config.toml
layer_scale_init = 0.1
parallel_block = false
drop_path = 0.1
pooling = "class_token"
residual_init = "none"
learning_rate = 0.001
lr_schedule = "step"
Rows from block 6 of a small multi-label audio tagger, named by matrix and row number. Rows with one number belong to one neuron. Each number is 128 + 24 x the weight over its row's rms, rounded and kept within 0 to 255. All counts start at 0. Numbers have three digits each. After the name is the row's rms in percent of the matrix's.
After each neuron's rows are labels from the 100 clips, of 14976, where the neuron reaches its largest size: "top examples" is what is common among them. Only what is clearly more common there than usual is listed. The data: synthesized solo parts of chorales (CocoChorales).
# gate: MLP gate (model.blocks.6.mlp.gate.weight, 1024x384), inputs 192-383
# fc1: MLP up (model.blocks.6.mlp.fc1.weight, 1024x384), inputs 192-383
# fc2: MLP down (model.blocks.6.mlp.fc2.weight, 384x1024, transposed), outputs 192-383

gate.583 045:079111123144167133109148092131120189132129132103107148123126130135139134172149138172129134152098129141146121124138106125136131130093134130121138152129142107171131127163149113104153134124103123137153115139163216151123155111182108108143102154141110112115101114138152230149134133118139118174106141127153181144132146144132153114134144115104121124171140128112149161109173094137115137111139120132110148099122166160102138087122136117135121140131065118160141096114120127112119133118104133135113128116092083146171074131079121143101124122128137162151118116164149116088098128122093131141
fc1.583 045:113108126117134098117112116138063111108189085128198127110113111124165105074094125117147089120131135114131123101118128141125099169102142129138127132091111101129139140163114122065102145120111151133098124163111127111120147099122123136152125201116089160085086132080125112124156110157054159113159110139127145115150108131131245186108134103161114122120117099117127108186083097156115117135069114141171122122116157145131108118135121138157133121150101116112111158133184126143149128105127145150072141112121152112190117107114130135121161108147130134151112137072150137101138135148127132154
fc2.583 046:115126131151138122103122153188136134079160145145127136147143131089106091139157133114093127022122144118101138143131124126133086126188131008101129126111138134116165127129150109121125110160122113105138143123108135118140123161142139123188121123119139132137131132126122127122127080141160140135124125098131124127110117121103225143140125168113113093114107103119124096139124138130114120156130132114121071129118145120145125138119167166142120122123163081116131103124119133149139144127138133110126134118136106131110124113144093167104117153130130135138166167108116117142142132145099134095
top examples: note C#5; horn; note C5

gate.688 070:119092153182062115137135129134117178114132182095131108079094132107091094137133131113160150096113133127104162123146105156106141157123141117102130149124115067088137141179114123157135119110101122143123152106171115132129161131132102158137154127143146173128130129154116180132100145151122108086149123165194148146149135136095151089143147121104161115099117076168112104126171089134147131120102172139123104126150186146131145164145094149089135125152121127131109126133114134125101118106128121127090133135093111176133118143096107141160124138141108108100122084187121122129111128097083132106
fc1.688 062:142156115096186131114128126135140070110092128131138179149172138137153166115116147119114120127113122147137124125114132114130123090149111133153133121141147178125133109120120086123127122123161125117117123140085131125133096095128117108137117082132140110114142131135122036156128128112125107153096099120109112171094112128144072166116127107131087120174114153086137137136078162113087130142093097092133141138095123125114076118094152119176144139099130117097121117124135110114119139166140096148207131120170154107089173130143143127141144106120140214142122141110130147110144128178161119120
fc2.688 063:170120132132126115132145155128146156172089089168102158135177132159146155147125151120129112119131116141146143117123126153125131128182142121092147119157138109119135132124138062123111148108143109158144127124130126138103151107166121133191135130109119131125127101153145132182117236150110071128121121143159125129090159132143110138133129128131121125136107147137131128138128136125112132111124091091116125122124171162104113112119096089131133114149105126116110107114114121114113109129130137120126129142121191155140141130111119118110122125164134115149057086115123144106119128169129126144
top examples: viola; note D4; note E4

gate.526 110:134083140167109152129115120136104144139146136113095108114097132120105068184142137153112122083103120132112118152137081118097163111151119138116126202102154098159126136130172124138163111114119101139112123099143168100143162162164113133156160121104136113182144097163126119147172104179161140139165133124159140176134109131115126094133130093097099089149109109127140106104195111131119141118120104093135104136132182114124129149106166130080144129141150159158153141110068086122135108125123114150102159141098126154144121128145130158133135127117117120145107113148152120153120116085080124066
fc1.526 093:119142118130119144142149129168093089112148141173153100131175141146144106097118120115137126095153143130120128139110119125136121208172159131155134101130100162103129132121103113117142128082123123139090150179191133098137086117130151123163134095119168126071089125159126109151109080124067099180092108156134131112095080110130181159108129114138102128152097121153122133158092109110157125136103121159117115145147090119127147118137183140159124143082121099161123130135186136147142130114150147167121115114125147103151121132082124076128158114146149155110111148117115122135139149125104115121
fc2.526 096:178122141131116126114139155199120163080136126116127125112097129065118125143076126116096126153117137154118104139084100154130155136141143176124140167027150115131176141163115052191142114109119076129157130137132129146143171145144131160170127154049124115122156132172115155181116161155121125131135137116144136148143119129112203152147124107097116092130123097099135110129139134134112134113127119106115171115138153135142123142110149110077144127097138154126141114141126115138135124134106122123121143131132120148107127113125110152127121142099119148121132150153095112169126111105091163073
top examples: note A#3; cello; note B3; note C#4

gate.459 016:146112115131159135118153130173101139137134109123111161117117106172142127135136084123130127111092090128103109094158131124115135087102091105148125100144084090092111166114140148128105170137109139084135156142140107086100155121166134157129117131096122146116124137096132101107135189113129110141144136132111124096127117143127120114169151165106149103143098091157156122097152093130158147105112141145157123158128123186122141099105140136149152139135098154173165119099100121121132143138099151113115137087140121126098121123116127108114143122154150074159134151139149147143105139113101150155
fc1.459 015:151122113135146114115148116132123100128150147087093103095148152116116098105162143150096109101090153145113160148100122093138112120147112121089102122135109125119155141135152123141128109101131129145149163142172086173113102150102087106083176143154139092131148140100097104144150150105129172149094111164161102137117073148130106127138163122134161109107106120144158112171117121110118156158093105093167112125127136116102105135126103091140100124121141127126091145123100089139121101103104137107122106141153124082160138132099144115124101111144095123081131121144130131125106150158131099120
fc2.459 014:186103128139147125096114109112142147183136130147125129117130130131113088138146143143122099211151130152096149099130136098114127132160161084098108098183117170162113124097163106084139142091121131165123108126104124138127142111129157158143135119114140145173102142127120103156147108146146112125107133145169140109139123122110186148118127093155115128170100106123144153146149099130126117125151100137123163105114118107126122130108136131124093124123168145113096144115156134144134119119141104157154115134151165117180111108117112139115127110130164151146116099152132091108102109080159124164
top examples: tuba; note B3; note A3

gate.286 052:127112145129130124144126148137119140110139153100134076139148131095105069137157135127133130105139136170144137098167126136061160168160158109127119135139087090154152118159178081145126136102053145125143167122145087132132139130136113121151121134153182168136114111138151156142086095129166138089131110160168138138114136100144101150118129123091132120129082095109127116125180103167119124119114116136078135137154166128150136113143140140136155119081172090132127124122130134105088134140149104127135143130141135161091112122106112102120144127131134176164135110117110138124119116126132146080
fc1.286 050:136116137112095128097141127162142110134091182118128152116155139149143194148147137086109136122129137128122134107112142155125104087155110125123109085132118125077131109150090126128110131109110111106152141149138130151129099105111099137189087096094165122127208107130132138136113169163151089109085124123091119135102161146081120167135137125110108123116076121167121097116143143136134145150166127072148120115163166122122131109138115136167138128120135110108094072140186132099113123139132118132151139121150147139124143113109121091124132124169142198103123112138097152129125120119129141079
fc2.286 053:201124128118134126077123099115102096084116131188129230134134140058113115134108094124102130136142148150102136139153147107122113136113119095109129130161161142112076117134090142122126163131139123108174111146109136137107153110154125158143112109099111138145127114152139113181127222141108099135139106214101124189128104107137116053147119167141138159139098120151140166125149108164142129112121093064138103137117147132134110154156070155127139117123135100121128136104125111111131131114137123123123130113136166147106140120124110139109125108125142055158119158113136106125122152124148110192
top examples: tuba; note F#3; note C#3

gate.447 048:105127123152149163167132134107145045105154116178123102137116136122115104063143079185123129085109138119170148145116110180205127175179124095125126137154181150160140093137157143139129135114124093133087183160130143090123108140137122124106119088138144126093119108146114108120168176144076144131111124122103126139132152147116089129140095130156100140157137126083130116136081176121157145117109131091131102155132131111112165118158152119115135129099127152137168142099143130115093117129142155121097152144164123092074118129129162121099131150097160143147154102108148137116123109091122167142
fc1.447 058:176078138129101117125107144164089171166121093098091113122120140097139148166167130134117134129107141143125146116130100145093129150124131119129135174115108111114121135104120117176091100132106107156116115142135103130114122127160087156167165109119149114167134108125133061104148162121171086166142113123177166162166098152112118114128133164101142139118134092123132109115175126140122109101136112135138125110137130143132116137109115117104135127138124120142125116131041100117149125104145059151103134134112145144135161144118143134124138106123123147128096136149140116148119123071103130126
fc2.447 053:114124150112134127129124124158106104152131136106140150129089122180133113124062133146184128011121135119124131137095126128135106126130113103126158095128135127121207116122112050122121132149143070162127140123136122136127118106099121125135114155053131139131152105136124128149112151120119126131154114056038123070142101123113171117141131166121134116129169147146161102123138150129113136150123152068131128134153138129133115131109125097143147139134130094114116150119150106140124137136102138135120133121139123110145130122130139133105121137165138129168161156121129134138125128150140094148
top examples: viola; note D4; note D#4; note C#4

gate.632 078:148118105108123136146138112118165143112143158135174171111099122139134126083109147096111156114116126133113115121132135099080122135130108143124109178087131102118104139159104064120152103088125135096128139166135152103145125145108143148140179128143158137080149099130143156123130147113129135126173112113115162136113143122155129094117113165123154117139130120128135116117136121114118132134199133205115131101114135080111147123133056150129124129073131126142157149116134117128180127136083092166169114118131123140102158154148136127081141104119124171139103137155147136144144105127105120113
fc1.632 086:125122099113098140138127101128135118136150146145158172108111117126124116081117137087092118156126128127112114104145131113095124151121095127120100175075147105136109124166083099088100112086094125092128138150121182094145117128114128162123189126122160126096160106120135155096141172128120149116206100124123156130143166134135105137125105144113153126125094098138131099111123107108127142126220137182126112106130131074121166110133075127094132125082170145141166143128125129129181122141089106171139124129148141135107162151158132122097157101124118184120117142152154140140147108116084132100
fc2.632 091:168135131150116128163130127165125147126132151148132108139108123141142177147099106119071143152124114122147108102147123082124165124125125163126117159147150122108140124118110110162139174159117100134123122116142132129147142127185123112056153106092133118132128145130126144117122175142154155137140131081120125192152092139109138110117129123131126128133096101106134114123125103142147126142125137089147143123123133134129122054089169111161193141090080141109142147110124137126136126133110119143141165121137051171121117141123135116139125131096124156099122112166130127130141156101106102156
top examples: note A#3; note D#3

gate.333 027:153134163158141128140115115134090168118132120100128150148107154136139141134103141115102106080141166162131131134109163095121126189135159122128105125120090123139128110156134143146133142111107116113135133143117094108150140123135132126154120146142120134145100123141137173147150107155148139118081122130135124139102095116134196129146108109120070141125120131085107157121162102155141149129081123144101121104118113145125150111148121110136133123106123135110162101128099128139160114111138103124119124107069094110183128129133146104111126151138185125117099157125124108114110148160105140138
fc1.333 028:104131120126162130134133096107086140134151157147099105136129125127160142137082132135119130126117102132089126160115113104147148045125127135124132096106152127133122163109120136180128149154158131127144121094161163119126152116162111109126078127145153116123105120116100238158123077136110117151173170149125113165125120121126218100123132117176132079117128121153141095110172135110145145121150152150112134120140133150117094113125137124150122127127086129184121159135148095109089107147105117129092127124125146159150098129117106138153153137093080147107127108144126139129121106158154128088
fc2.333 028:108105129135149147112132138203125132132109120131136098089152160140110075138205114153152142154115120137088177123113126132121107131172139076117133155106125134128173128126168078091142116105131083163096117125136120152096112143115129133161106121141135103124122122135102162137101070098193097117121137129255122090144102125128180128132117114121149121144148130113124136120121142116145130096122133116133141128133143137126130157117137112125119124160122107112108144130136120145127113137115155141107143113128171119125100135143112160136114131157142111151137134108132134145125114153091100120
top examples: tuba; horn; note B3; note A4

gate.99 019:127102137160133129141145153111122127158108146140103148158137147127157136086111139132099115082119129120100117160087122171130099116161123146096152155109124128110145083154140134126125120092131103144136154107145121092128131083154111137167150141125158144106096081143141101152139174156161093109103133101136102107112147120087147142157118133133110094145134131116084109140092109145141131157165102087107140134146160177122136124150124151138140128143149136189140121119103107098152088121122104114105148100098094191140127126122101109131106115132123109138138142172136160100097125092151136065
fc1.99 016:151182102151152106134144131087177096167110161084125103174146145148141112125108106106097146108135140136161134111103118166113159126146142134079134142098147107120096091124147172114117172165162124111153176085134132119142132095143122142125118110132097107141106129132115151080135163139155107128096167112177075141112137121062135139115152081135142120138082128158124127116168137094133124169128153097145158093146179100119108139107142101164105164136139138120154095147142160114151137172141141112138140122119112105111125123084101117130100096102126133111137077165114112106125125095140131104
fc2.99 019:149141106128127155119127117155164156162116129133146200100121125114176209115083155121107099236111111131120090135155139098121103118118145103117129128138103184149092150097085032122102091137107155136128107143097160144111094101139117116183147120074129102146105142128118137073146152127166121124142153113168105118143114108139148118147118164161115134156148154160113144104112127135109109158121141138155138144106148116119131149144131118109111145125160103144156105130140125124114146152121108136121147098133156102163122118122085100099109103143122135110119116132118129127154118123112132130
top examples: double bass; note G3

gate.462 057:137098142140142169169098147146090164156134164132138136116139136113145121133117148169134139106113117091136120113079120146159137187111136137114120128119118155098163132109158119121162100075094100161066079145108130144130038155143115100151175158138116132129110097143105150120153114135138114160160160106078159132130094138158143095097149101159119100137120110119158129133097150150130132104141094164106119132098210106139138156067100143123140108114126166139104114124164136151134106122089125166075115111141137154175087149123151146101165095150159120136117117109139140133134132116095119135
fc1.462 064:128132136095123147132130089126180141124074100172080137114138135156149150129121128097111100143139119137124133132167120149120110118118114132135141159109184152111104109139110124125114092124077127115127154086169166102128146123112086133161088111112130106137185145132163087150149140121125139101118113180133096112113144120147084160164136203134151157098119130128108114105140137141101121157126141132121152117163059097116175129140180122080135141167107124118154131130120133126094151117135134101123145146118144120086176112124084095096130150119126145137136127157117129132109132154156136136
fc2.462 062:158139137124124135153111156182089116162093128151129123118112102123127217140092132143169129199115113118163157100230120163137140148155118109111124097198113148115142130110145044103140138130104140089126136150156145105127124099205127096113135127085122113132142154120117133163113122125181152132131126160129137085157179110117078138115132150109133144129114105129173130148128111138105121093129106111149101142133116118165140118108199116116145131121161097134145123127111119144127131148121126145116164133136130138102122139132189099131143141129141131121115111146131142132144132144097105162
top examples: note C#5; horn; note A#4; note C5

gate.42 095:145138142101107113146140155133126160114193160138142195108094138107137134120099157145160151146133157141137133105130115131113166171152125093146127141099128076151145158173109108145147089092073118158136138178120089126123120109080133151163145165122112143107125129171146115143166175118073121140197112137111201151140151153141125122156126216062145122099148106149127103091130105111123128124138129133092137117108088110138111135132103118061125115123099120118140154146105140141130139090127097148101099153099119124146153153125164136143121149153115067138110142119124116140115107093087147131
fc1.42 108:127104159143130152116104139105124110093118109153152095144090161133097112099181113085094132071142117148110123171102175141127084122140150117132122098148125113109143088118147122128105140139143091152113103112127145146126152150143142126148094092155191108106115149141124142120081108123171133092046150108132101085107101113162162122132108082165108139167113130127111129125114157155156152119148128089085097137118133148152164137160179107133137132125128078155117111102201129132108099135151121117126166135133122149127117113132107110125085138116133113098144088122110124120122130127157131084
fc2.42 073:120128108125138126090126132090140133112140142146133169110102132165109075116190116118082136079117133136105130133212123110127110124097113119118116141204169126114105129136121124136143148139126101088131136127138138121126137160168137136193134111073133127120133119137123118108137159122126155132129121131068127115160130131132181123130127133121134107125118133106117105137125130129140137138127139075126099111125151131052105120146161133150108128181159102132128126113126161170135136140132136119135129145141113135086126132132103138130122154115124109117182124182127099130138120120116132106
top examples: note A#3; note D#3; note G#3; tuba

gate.131 043:173092117116099133139108147091061161108095093139173150114123123106102146111132159114106147161138164147131143128112122157152103174096137117132126099133137110096126119156124123071160129033110101136132131147112154125120085093146128139211191133126099136101140099118148179120135139138164123132129123089115133114136118109124056171110105138151130122120159138127126124167013139187115115140199103155102135129113134132129149148150074121151127115171120117154130113139086135129180135144134137149114129113135150135107161131125122125094111110135140178087134173169126092138147128129108130134
fc1.131 042:073175133115153104134151117149211089154112163114115109134156141151137094152154106169139103112131102104134117140128133110132125055156115127124134131142120131148124144076161111137115121185137144143122123096160127152142159163096113110052057121137143121170114138125113070113139123120102151126138147178159110171116138122118158115147136118074145132139130119107109143095228146069104137134036142109164135134129123114133126111075182146130116131101139131089105142139165110129090105152110108115120128156132139108152094119123131132152175163127132100176131074086123136128116125161156107127
fc2.131 046:080152130109136117098130125128134092099178115089142157133160136072136122121132121152197126092122125119102090126146125139121115124111136092129152123072114132094116147128129097128131124146153181138131137131086112142131134153049158121172099137143136143125119143142118133051120193120094110127144149091153130091140108120131120164136140199117135088134108146122139095137125117095133120098130168145145140139135145132159127142142153107104124126104156094132106127111152114155126111130108126133133121126172153129149135116141147150129120106168123114130139121080128137125115111104137112104
top examples: note G#4; note A#4; note C5

gate.300 102:128091123093150161110172115108104123106134085154137132122129121131140097136173118080113128080137102123141100099124131136085139133046134128138146135155137120132151140179149133118132124099126114121122122130136100126125102123142122124130122152136150121112150073140148166151095156132141127088123138153063127103100154102147152148135140121151159119153117162140138144119116157167107163135110134160112130139159125111166139112131143140141148153144129110168135121121144100121100160149123125118117149097136129139174109115102085090100102123137132153108136173091122130074094136174161117145
fc1.300 095:108165132137118106163172166185168113153114155117118132139149143135121137163093139118106098181122160140093122137128175083151117144187139129155135124117133129098070166072111156115113104125150144138144146145150187123162117130117122175131148094099101069111102137148134123130154119120131098142116154111118068150120129112113168126110147127135097108126091100140129141149146152125143108172150129132090138087142138143076130101108136149122099131096140146114160126133164166121111098117099136126122113106116141092155145132143113109125186129152104163125104125144097113173132153091148111094
fc2.300 107:113112153107128128163115212116156082145074129133109132149146117093118158123098160132109144191121130094128113120100152128137146148125150129162154102196117150112129148116095124121142120116157204132111140157122150102110095143188105115141136118127128135127085123112135124110127076139160125120137107055050141125138133139120115142094129137150119130151115153125132130128121140104112135155123133155111159104139125133126120099102132135174136126107154135146116141111132107130112129114123131128117150142166136127143113133095132107109140132117142124104161174122145174138116117149185114110
top examples: note G#4; note F5

gate.304 059:080136131142110140120116178135169114107145124142136128118194101129110099129190099143103137107135123089097182129151124184131088134168106109096125137142101114117130119123135148101150118142108117107097145133140203115124055145140127103082116143146120143121136105094095087089139075142158156191153113161098137140136157145109104154103123102177123125142117108115109129160117163165147126124124122137171088140127122089140156124140148126136147137120166175160081167118116153168113110120169179164103136121127153111072166143169140137100149121133118149136117178141163143159135133093127121121
fc1.304 053:180140123113139110076144129112095135112134115131147109150147119087105143161106119069116139151113138131141131145140144106092123106151154124147131154133116132189130108133113135170136137124110152111160112119069068138153135118092136137096162116123113133121138147127127111109106182147098124103140096112133133107142112117105183162138124130094132150103131144107145123116096093144122144096112123093127141128115138097126118112120105125097130130145164117094159116129154117084155174161149088094133113109150115087152173122116139117135103160142117145118143151087091148123107139147149135168
fc2.304 049:104111128140142112132132119155124128107140141166120070141154149110120128137178115132149123227100123149107125118119120116137119121111115114145135115111127150122161129129132084089141155104104151104127122123146140132107139111114117149158122089205141133131110104139134129190114129142155115137122139153226119137083121131134085121156132118111132143138137119112140114117124116117179151129129161121115159138139164130166153132138147113204096130120137119125094136105124132123113108112121109137124130123153137132103110128131072143132133099094120181143099113105134142104129126184113116113
top examples: note A#3; bassoon; note F3; note C4

gate.729 200:157110121147102165118174106117099144142137127106097132120058126132163133081121102142155147096146134131125114098133108115125145133098119136114110187158134111165125121162114128144121168120112116149138129169171154099114132104140146088174144129121164146091149098162178120159139131107144089131128102065147190106121148147100103110132134149153112125156130130141135129096141113134131159127188101096127141153170199151104114128135131162140150120117106099148164141088093110121101116120139101134143147133149105168089136132110140152139108102112119143137122112135131138107129121067136138068
fc1.729 197:120115150120137139123059153123118141115167082176121124144160120111134119156154142124138112126121123126154151120158185128110141164145146136153160118127127126140114145119116155100110119139086124086080117117087117095111125134113124150096121138111108128158132137103104074136124100167107138159142100203104109147113080137161176132109118125120117134133127115116151133151100109133172143092077137142126118131117077142149130137148104122105134100155135159109082144143168152137132157091135161142114147131084138134193136123142114066113179149171141079123117182100115155113115145145113135174
fc2.729 200:108138145125138118115142148135122077125160121103129106118118129102123076112132125139188133005121124137113113131111116143131112144165132069116151129100131107132187130131177122124110142161148134149153136108157122131128169138094112098169115138084124143117141132188112131187127092119096122110119101105127128113116182152108103151152126105126135104121132123120121098134131132106085126136132114111134120127134122141101121126146139163124116136094150112125129127113127096152106081129090140118121109134152122140091138131111158159153125149120139125128138130141120150114111106133119132068
top examples: double bass; note A3; note A#3

gate.581 207:117130141102116090154175147145145171151099123098123154106143149117130151148151158137120154154109128122135124134142083116131094134120179135100096182136123091118110106127117090143140129126095126132144128146143195137126121113132114146102188144105157097113105124119133145096123141150111190107154138121127109133115147123122129121113131131142162119142143094136095096109168159144109139117111114160128165147131164143135107115120086114148144144140096097151152107129084110132144109140066117120079141151130141109122127147122125115109115135098086147152111085154133116146137123107092129107
fc1.581 203:139141094125110101162178118159152152149111155108115140105136125092140150149106151130119153146089135136146091141145070110141114110117174168129090161137162114111113130115101071163158103122109142131149127156113199135144113119146138161125181146074165095105141127142149122119140144154083159108149126113096123133119128129098127106093153104164149112135114089137100128114162166157128134156101111143109159141151175128102078134130084141147120148122124106161146128119107117134117101113093095108089161128124114127120131141115090132113119136111095150124116086170116125164136105093122162100
fc2.581 215:129118096095084127150186099141134157187099140136115100125146131208112138134127115126141126174114160149118072137202102157131119128097123180153123102146114128138153109148085116120138110100109139119154136130109111134108152079154137171130127114108127134115148117147162113108139121130135114123129111152127122165107102153120108124136132130109144143132140109083126144130136137132149127150133141065120167117134151124114106104122104108144137129174122132127133095123124134099132110109135102112124137172121102098137143140118084118134122107154116183149124096167132154115119138119125129130
top examples: double bass; note A3; note C4

gate.552 059:127112160122117096128113122114108145100125124114140107142113136129141111141167101129176095106139126170118165124149154111114155139133148120150126074124145086118138117149173097138157137062112106142130126138169141136148155138115079125151108136121150161133103111127117151140084112167170131145136166177124139122128141127169132103134107106076166078118123129134135124142115098155106126127121107138106084157137126144129145076122130118133158148105104093162160135119119120104139134124131161094110151110105141148163107124143079101133142113129106158127162095108123114160116129156121141137
fc1.552 073:118114104142117145111130164142106107147166130167099095137156123140135126101162139153121125129126102117110161130134147127141128105187123132135131136158161143138142097114139119117137119103117134145123121130126136138121116093134168112147072116125138158113130105106134071135128143122149139165098140124123106136134110148121053118137124128119091089141103136075158105144056117167109134130159091083158142147140182106134163161141158118134174125147126133167096144095187136115136141102162121099156157117169116135097102116193097116137110163137099101140152122127120141145127140077160136107
fc2.552 066:140143112132108125150114069065104152115169130139123120102133119143188125126049127102178127094125110138108113110237144092129151118141111099139135114114149097149120138113119117146118106121122143108124143105134105118143123100146126159090128125021135129132126132134140134142105216119085134126129135129116119169148129133125080127139139165118116104118108115157139124131124113133122123143134102108126134130136126121113096137114132145175146138102126158143121149134145122127125149120129145121125156125104111131180115134150112105129125112154117147148150151120149122115122139097119181109
top examples: tuba; bassoon; note D#3

gate.58 029:135134123167116161137106132119114152117137141135162135141150140162119125132088158115128149135133116134125124179143137100110127120118159128150134172139116111113128161140132117084124161121123094144131114103096144114148137147147121132144164096115117146150141152139113155175146049143113173155180113126147134141125186094117192098135135091125103107119099122143120152142132165129127103147100145117092112133125096117116166061089135141133137158119134138070108145143170119131129114168079162143126098092139149153159096155107098149135159122112134128123136161128097142101123134171123099105
fc1.58 032:143120112137084164139104143103123162131122145145139072158160151175125111141123153168098120090142147153114142177135127120102118151162136107119146137125112110099165127158178143073141131105115113141109134125124153086126133120163131116123150076125126143168125143129130146129156076155145146166094116141110126146136168123108123105128092109135122147114081110115105145121133144137123104139094136121129114129134112119110178078119118126121145148121146145100118139137159135129100128160082170133163130107126173163099141132077143119169134123117135148101141131180107137129127138172095116101
fc2.58 033:136145123107131135120139077174123168112149125127136148132141135200131181148086134127124135173154115141150129130096105133116157149158148213173113108095115169127093111077103087158117109122120158126102121108130106143130109094143139129101108156034126099148158150069125148133109150095105111128131137144167105080148102109132127136151119146139134161117100091144125163120138102132120134109119146149123129135120106121140125135121110088141128127133115129142097164128124138126138150111142131115114129134114108098129113129124104098137122122168157136172114177124114150166131130049139157137
top examples: note G#4; note A#4

gate.23 148:092102129138113117167162176162157142140107147137135109127142117103113102128138122131139170119093150129119127108130070169134169125150116162152154127086146124150172142137135133154177112120101133138148145114129099118141086098135129147079202156122108169147130109106122131146119098158120138101158112130142131152129125126066158160095163097096122129133144105113098115098096129096105111157092116140126168104166152091162136111085125131147105152118166153091124137139138180107118135128110144130087167115087105087157145127093123109141164132152114183141105124113135126099058143162140098090
fc1.23 131:146109136147136133093130082126122134153117128154131150119138128148173154142123166106128112095126096137163116164074158127137155141124116169104141179147183144079107109084111121115071141119125146114159116088132158137139117101141117118127147130103106146184118112109122149136129153126107118105127157135104072114161104152083132139143132127168111119096134142140123117117112142133096151148098114110140161114162122105094115111154138094123122146167089154157118066119147116102180172170113134103154076145142125131119132103063101111141154148096102159125141090126122105132118138113156126129
fc2.23 144:104122110112163139142120149106119089119150151134142165053123174166122092101104121127070128161112133142114117158062126093139148139092138141143151122162163112119098151119115144135112088144134162158094135132142154151138126188129106151155095107122112113146129113183129146130175137118128141130118153120107123206120135110111098118149119146150117058121134149142117139114142151096152119150117174151125111105121102127089144157109194097103127123177120158137112151147113117148152134124068114121129098155128161117186118121143109177133143139117123107079124129174126107155132131115102173073
top examples: note G#4; note C#4; note D3; tuba

gate.463 077:162146168101120132107121170155141147130084117123126132153132119156113125151162129097135140115141129138151130108103142096101128154145140120107109161108100122132157104126142137135120155167151120135092152102149114132135133137106132116083202104109123123098121135115117179096110105108129121115165113092169146108125127154113134183126093125115158150139150149137094109099122140094111136117086134140154168117108104146124195081102150119126129145128126088097143098139125127124116140197082186181105101117177118142120145130088147131137109151139151130163135098100122135174134114162117113157
fc1.463 076:118131107175150126130117117132133124139172152138134100121148135115146115106108099151088120119127105114112147166149144155148097093133114137141127112162084147128119116060135111104145093120136132131119128155102131142123106151176131111119105147130124134116108138136120015152138097102130132191084135161120093147122125105135131073109145124174124124138167117124138145153112120172148124120137118141149089155096135128118114178135120151108144108128121143146120166116147115147129126069163075090161112109099160063122112130163125122103137119121114086116132174146143116094138148065139134148
fc2.463 074:114147089153119105128109115143137162115167120079131075142126134062103098121114094120149118185115133133115161108194114121121120130114093159136102118082118132142164115094102089066129089088116054148136136140122142144136098133111151163170138155090132168123119099147174142105123126128136144137137133131136138108140081120134114134137131128124127151129105102132143115152140105173138131126132127131156129126130156095143101183122141116155136131120124089132115178150136110148133121092144102139155148130121061119127120140184083112087128135155136129191135193138147117136126134090112136097
top examples: viola; note D#4; note F4

gate.700 092:145113129107141136153135087163178171073152169102144190103142112120142137120144133135098146097133131129135136135123110112101131141077151141108129218110165117153122146181110121161123077132106128115141120102135183142121118124108147140131141139154095131160167092121127137125179172144073130128167099124117147145128152136089115154131139147098134138124119177123115125095134145097083140122113129159169153094140114107107126164173111105099138154140125138121105101139138140118113132123087107104134129121138101132128166104122129169119165134151120105126108146149113124142085134110121094104
fc1.700 105:126103138152144110133140111130144111166148138122136125138131127119158074177155123117142082098118097132109149138108158077103139144170147117098135133114140112131152138143170106121127115086103102132106159091106148130158140143094101114109155074109159093181108141138104124106117092135099140116103119128125095162130129141118133153137127061068105138126117122141109132100123155141105139116114116130181079154103129133135168091122185130143160142100095136110133119129155076113151091129142137149163099119107158135138147151127116114173129123124126157095124111108126122095096159098116106118
fc2.700 083:106160155130147126089135171100133121116089104115109217129101135174105128146126129120067131106122154132088134124075136103124128131144157062131149143190145128116110136131083196154135124151129129131134123140142144135141121146077109141131145073097119118122136136155113109153143117124109115123130122084109133152144119155109154108123117211147105111120154107145111125150111153137173124151125120123100100101120152125082140113102118159145125135168098148127140132111123150129113125137127118124136122110150140139131143150139111065133121130151134127125135123113146131126120125124157099140
top examples: note A#3; cello; note E3; note D#3

gate.516 056:117151111128100123147140102125139090165099155112111109131138114144117129131083131135106139147143137113104103126114050156156118109129108142113124126121164132128122089100154134146131144149152143158156138118157127164127105085159142118145133159127125127123146102131117141114152175134149136113124124130121150145153132123052093123126159128131133116109086088172121102140202111161116121167147136060130112124183189122105112146116146135139127171141115135135130136113084147120096084127146128126147150141141137151087163141106132106167134139144114107127134067179139137146144112089135158067
fc1.516 051:127125112135135142100175122118048161123149118121106130141110110149142125102107110114167154115127128135096109117135096114110124134112125121109115204124158086110129129148135130083109166130133127134141118133160133093129156082145158132194156108112122141082122096149132146147139159122165110135142127071139146114150158149106104177164130147130098105130112117120115092132140116174120131132162098080114134135171227173109121097144141136168139136155124107167156124118109141111153126136115149109113122097155129198115157132089123191139100105121106078137111104139119139104117131099135133083
fc2.516 052:116127117119109136144133122082128111122127123143140136134118121122151160113072147130089116255143132125114085148211127137134095110058109156146127101142102149134053129138087133126137097110102133130117117150119123124125104073142134126165121140116135127125135113108152119058147097124127146134120129142099133122132099126122108121120136199131127161112101140167110127134111129143143116165121141143133112140142132107161169141115141120106128138157155104121154144136126140146120152124150086114133144116126146101154143141135093079116139108166120148116128113136123131146139132127141102110
top examples: double bass; note G3; note F3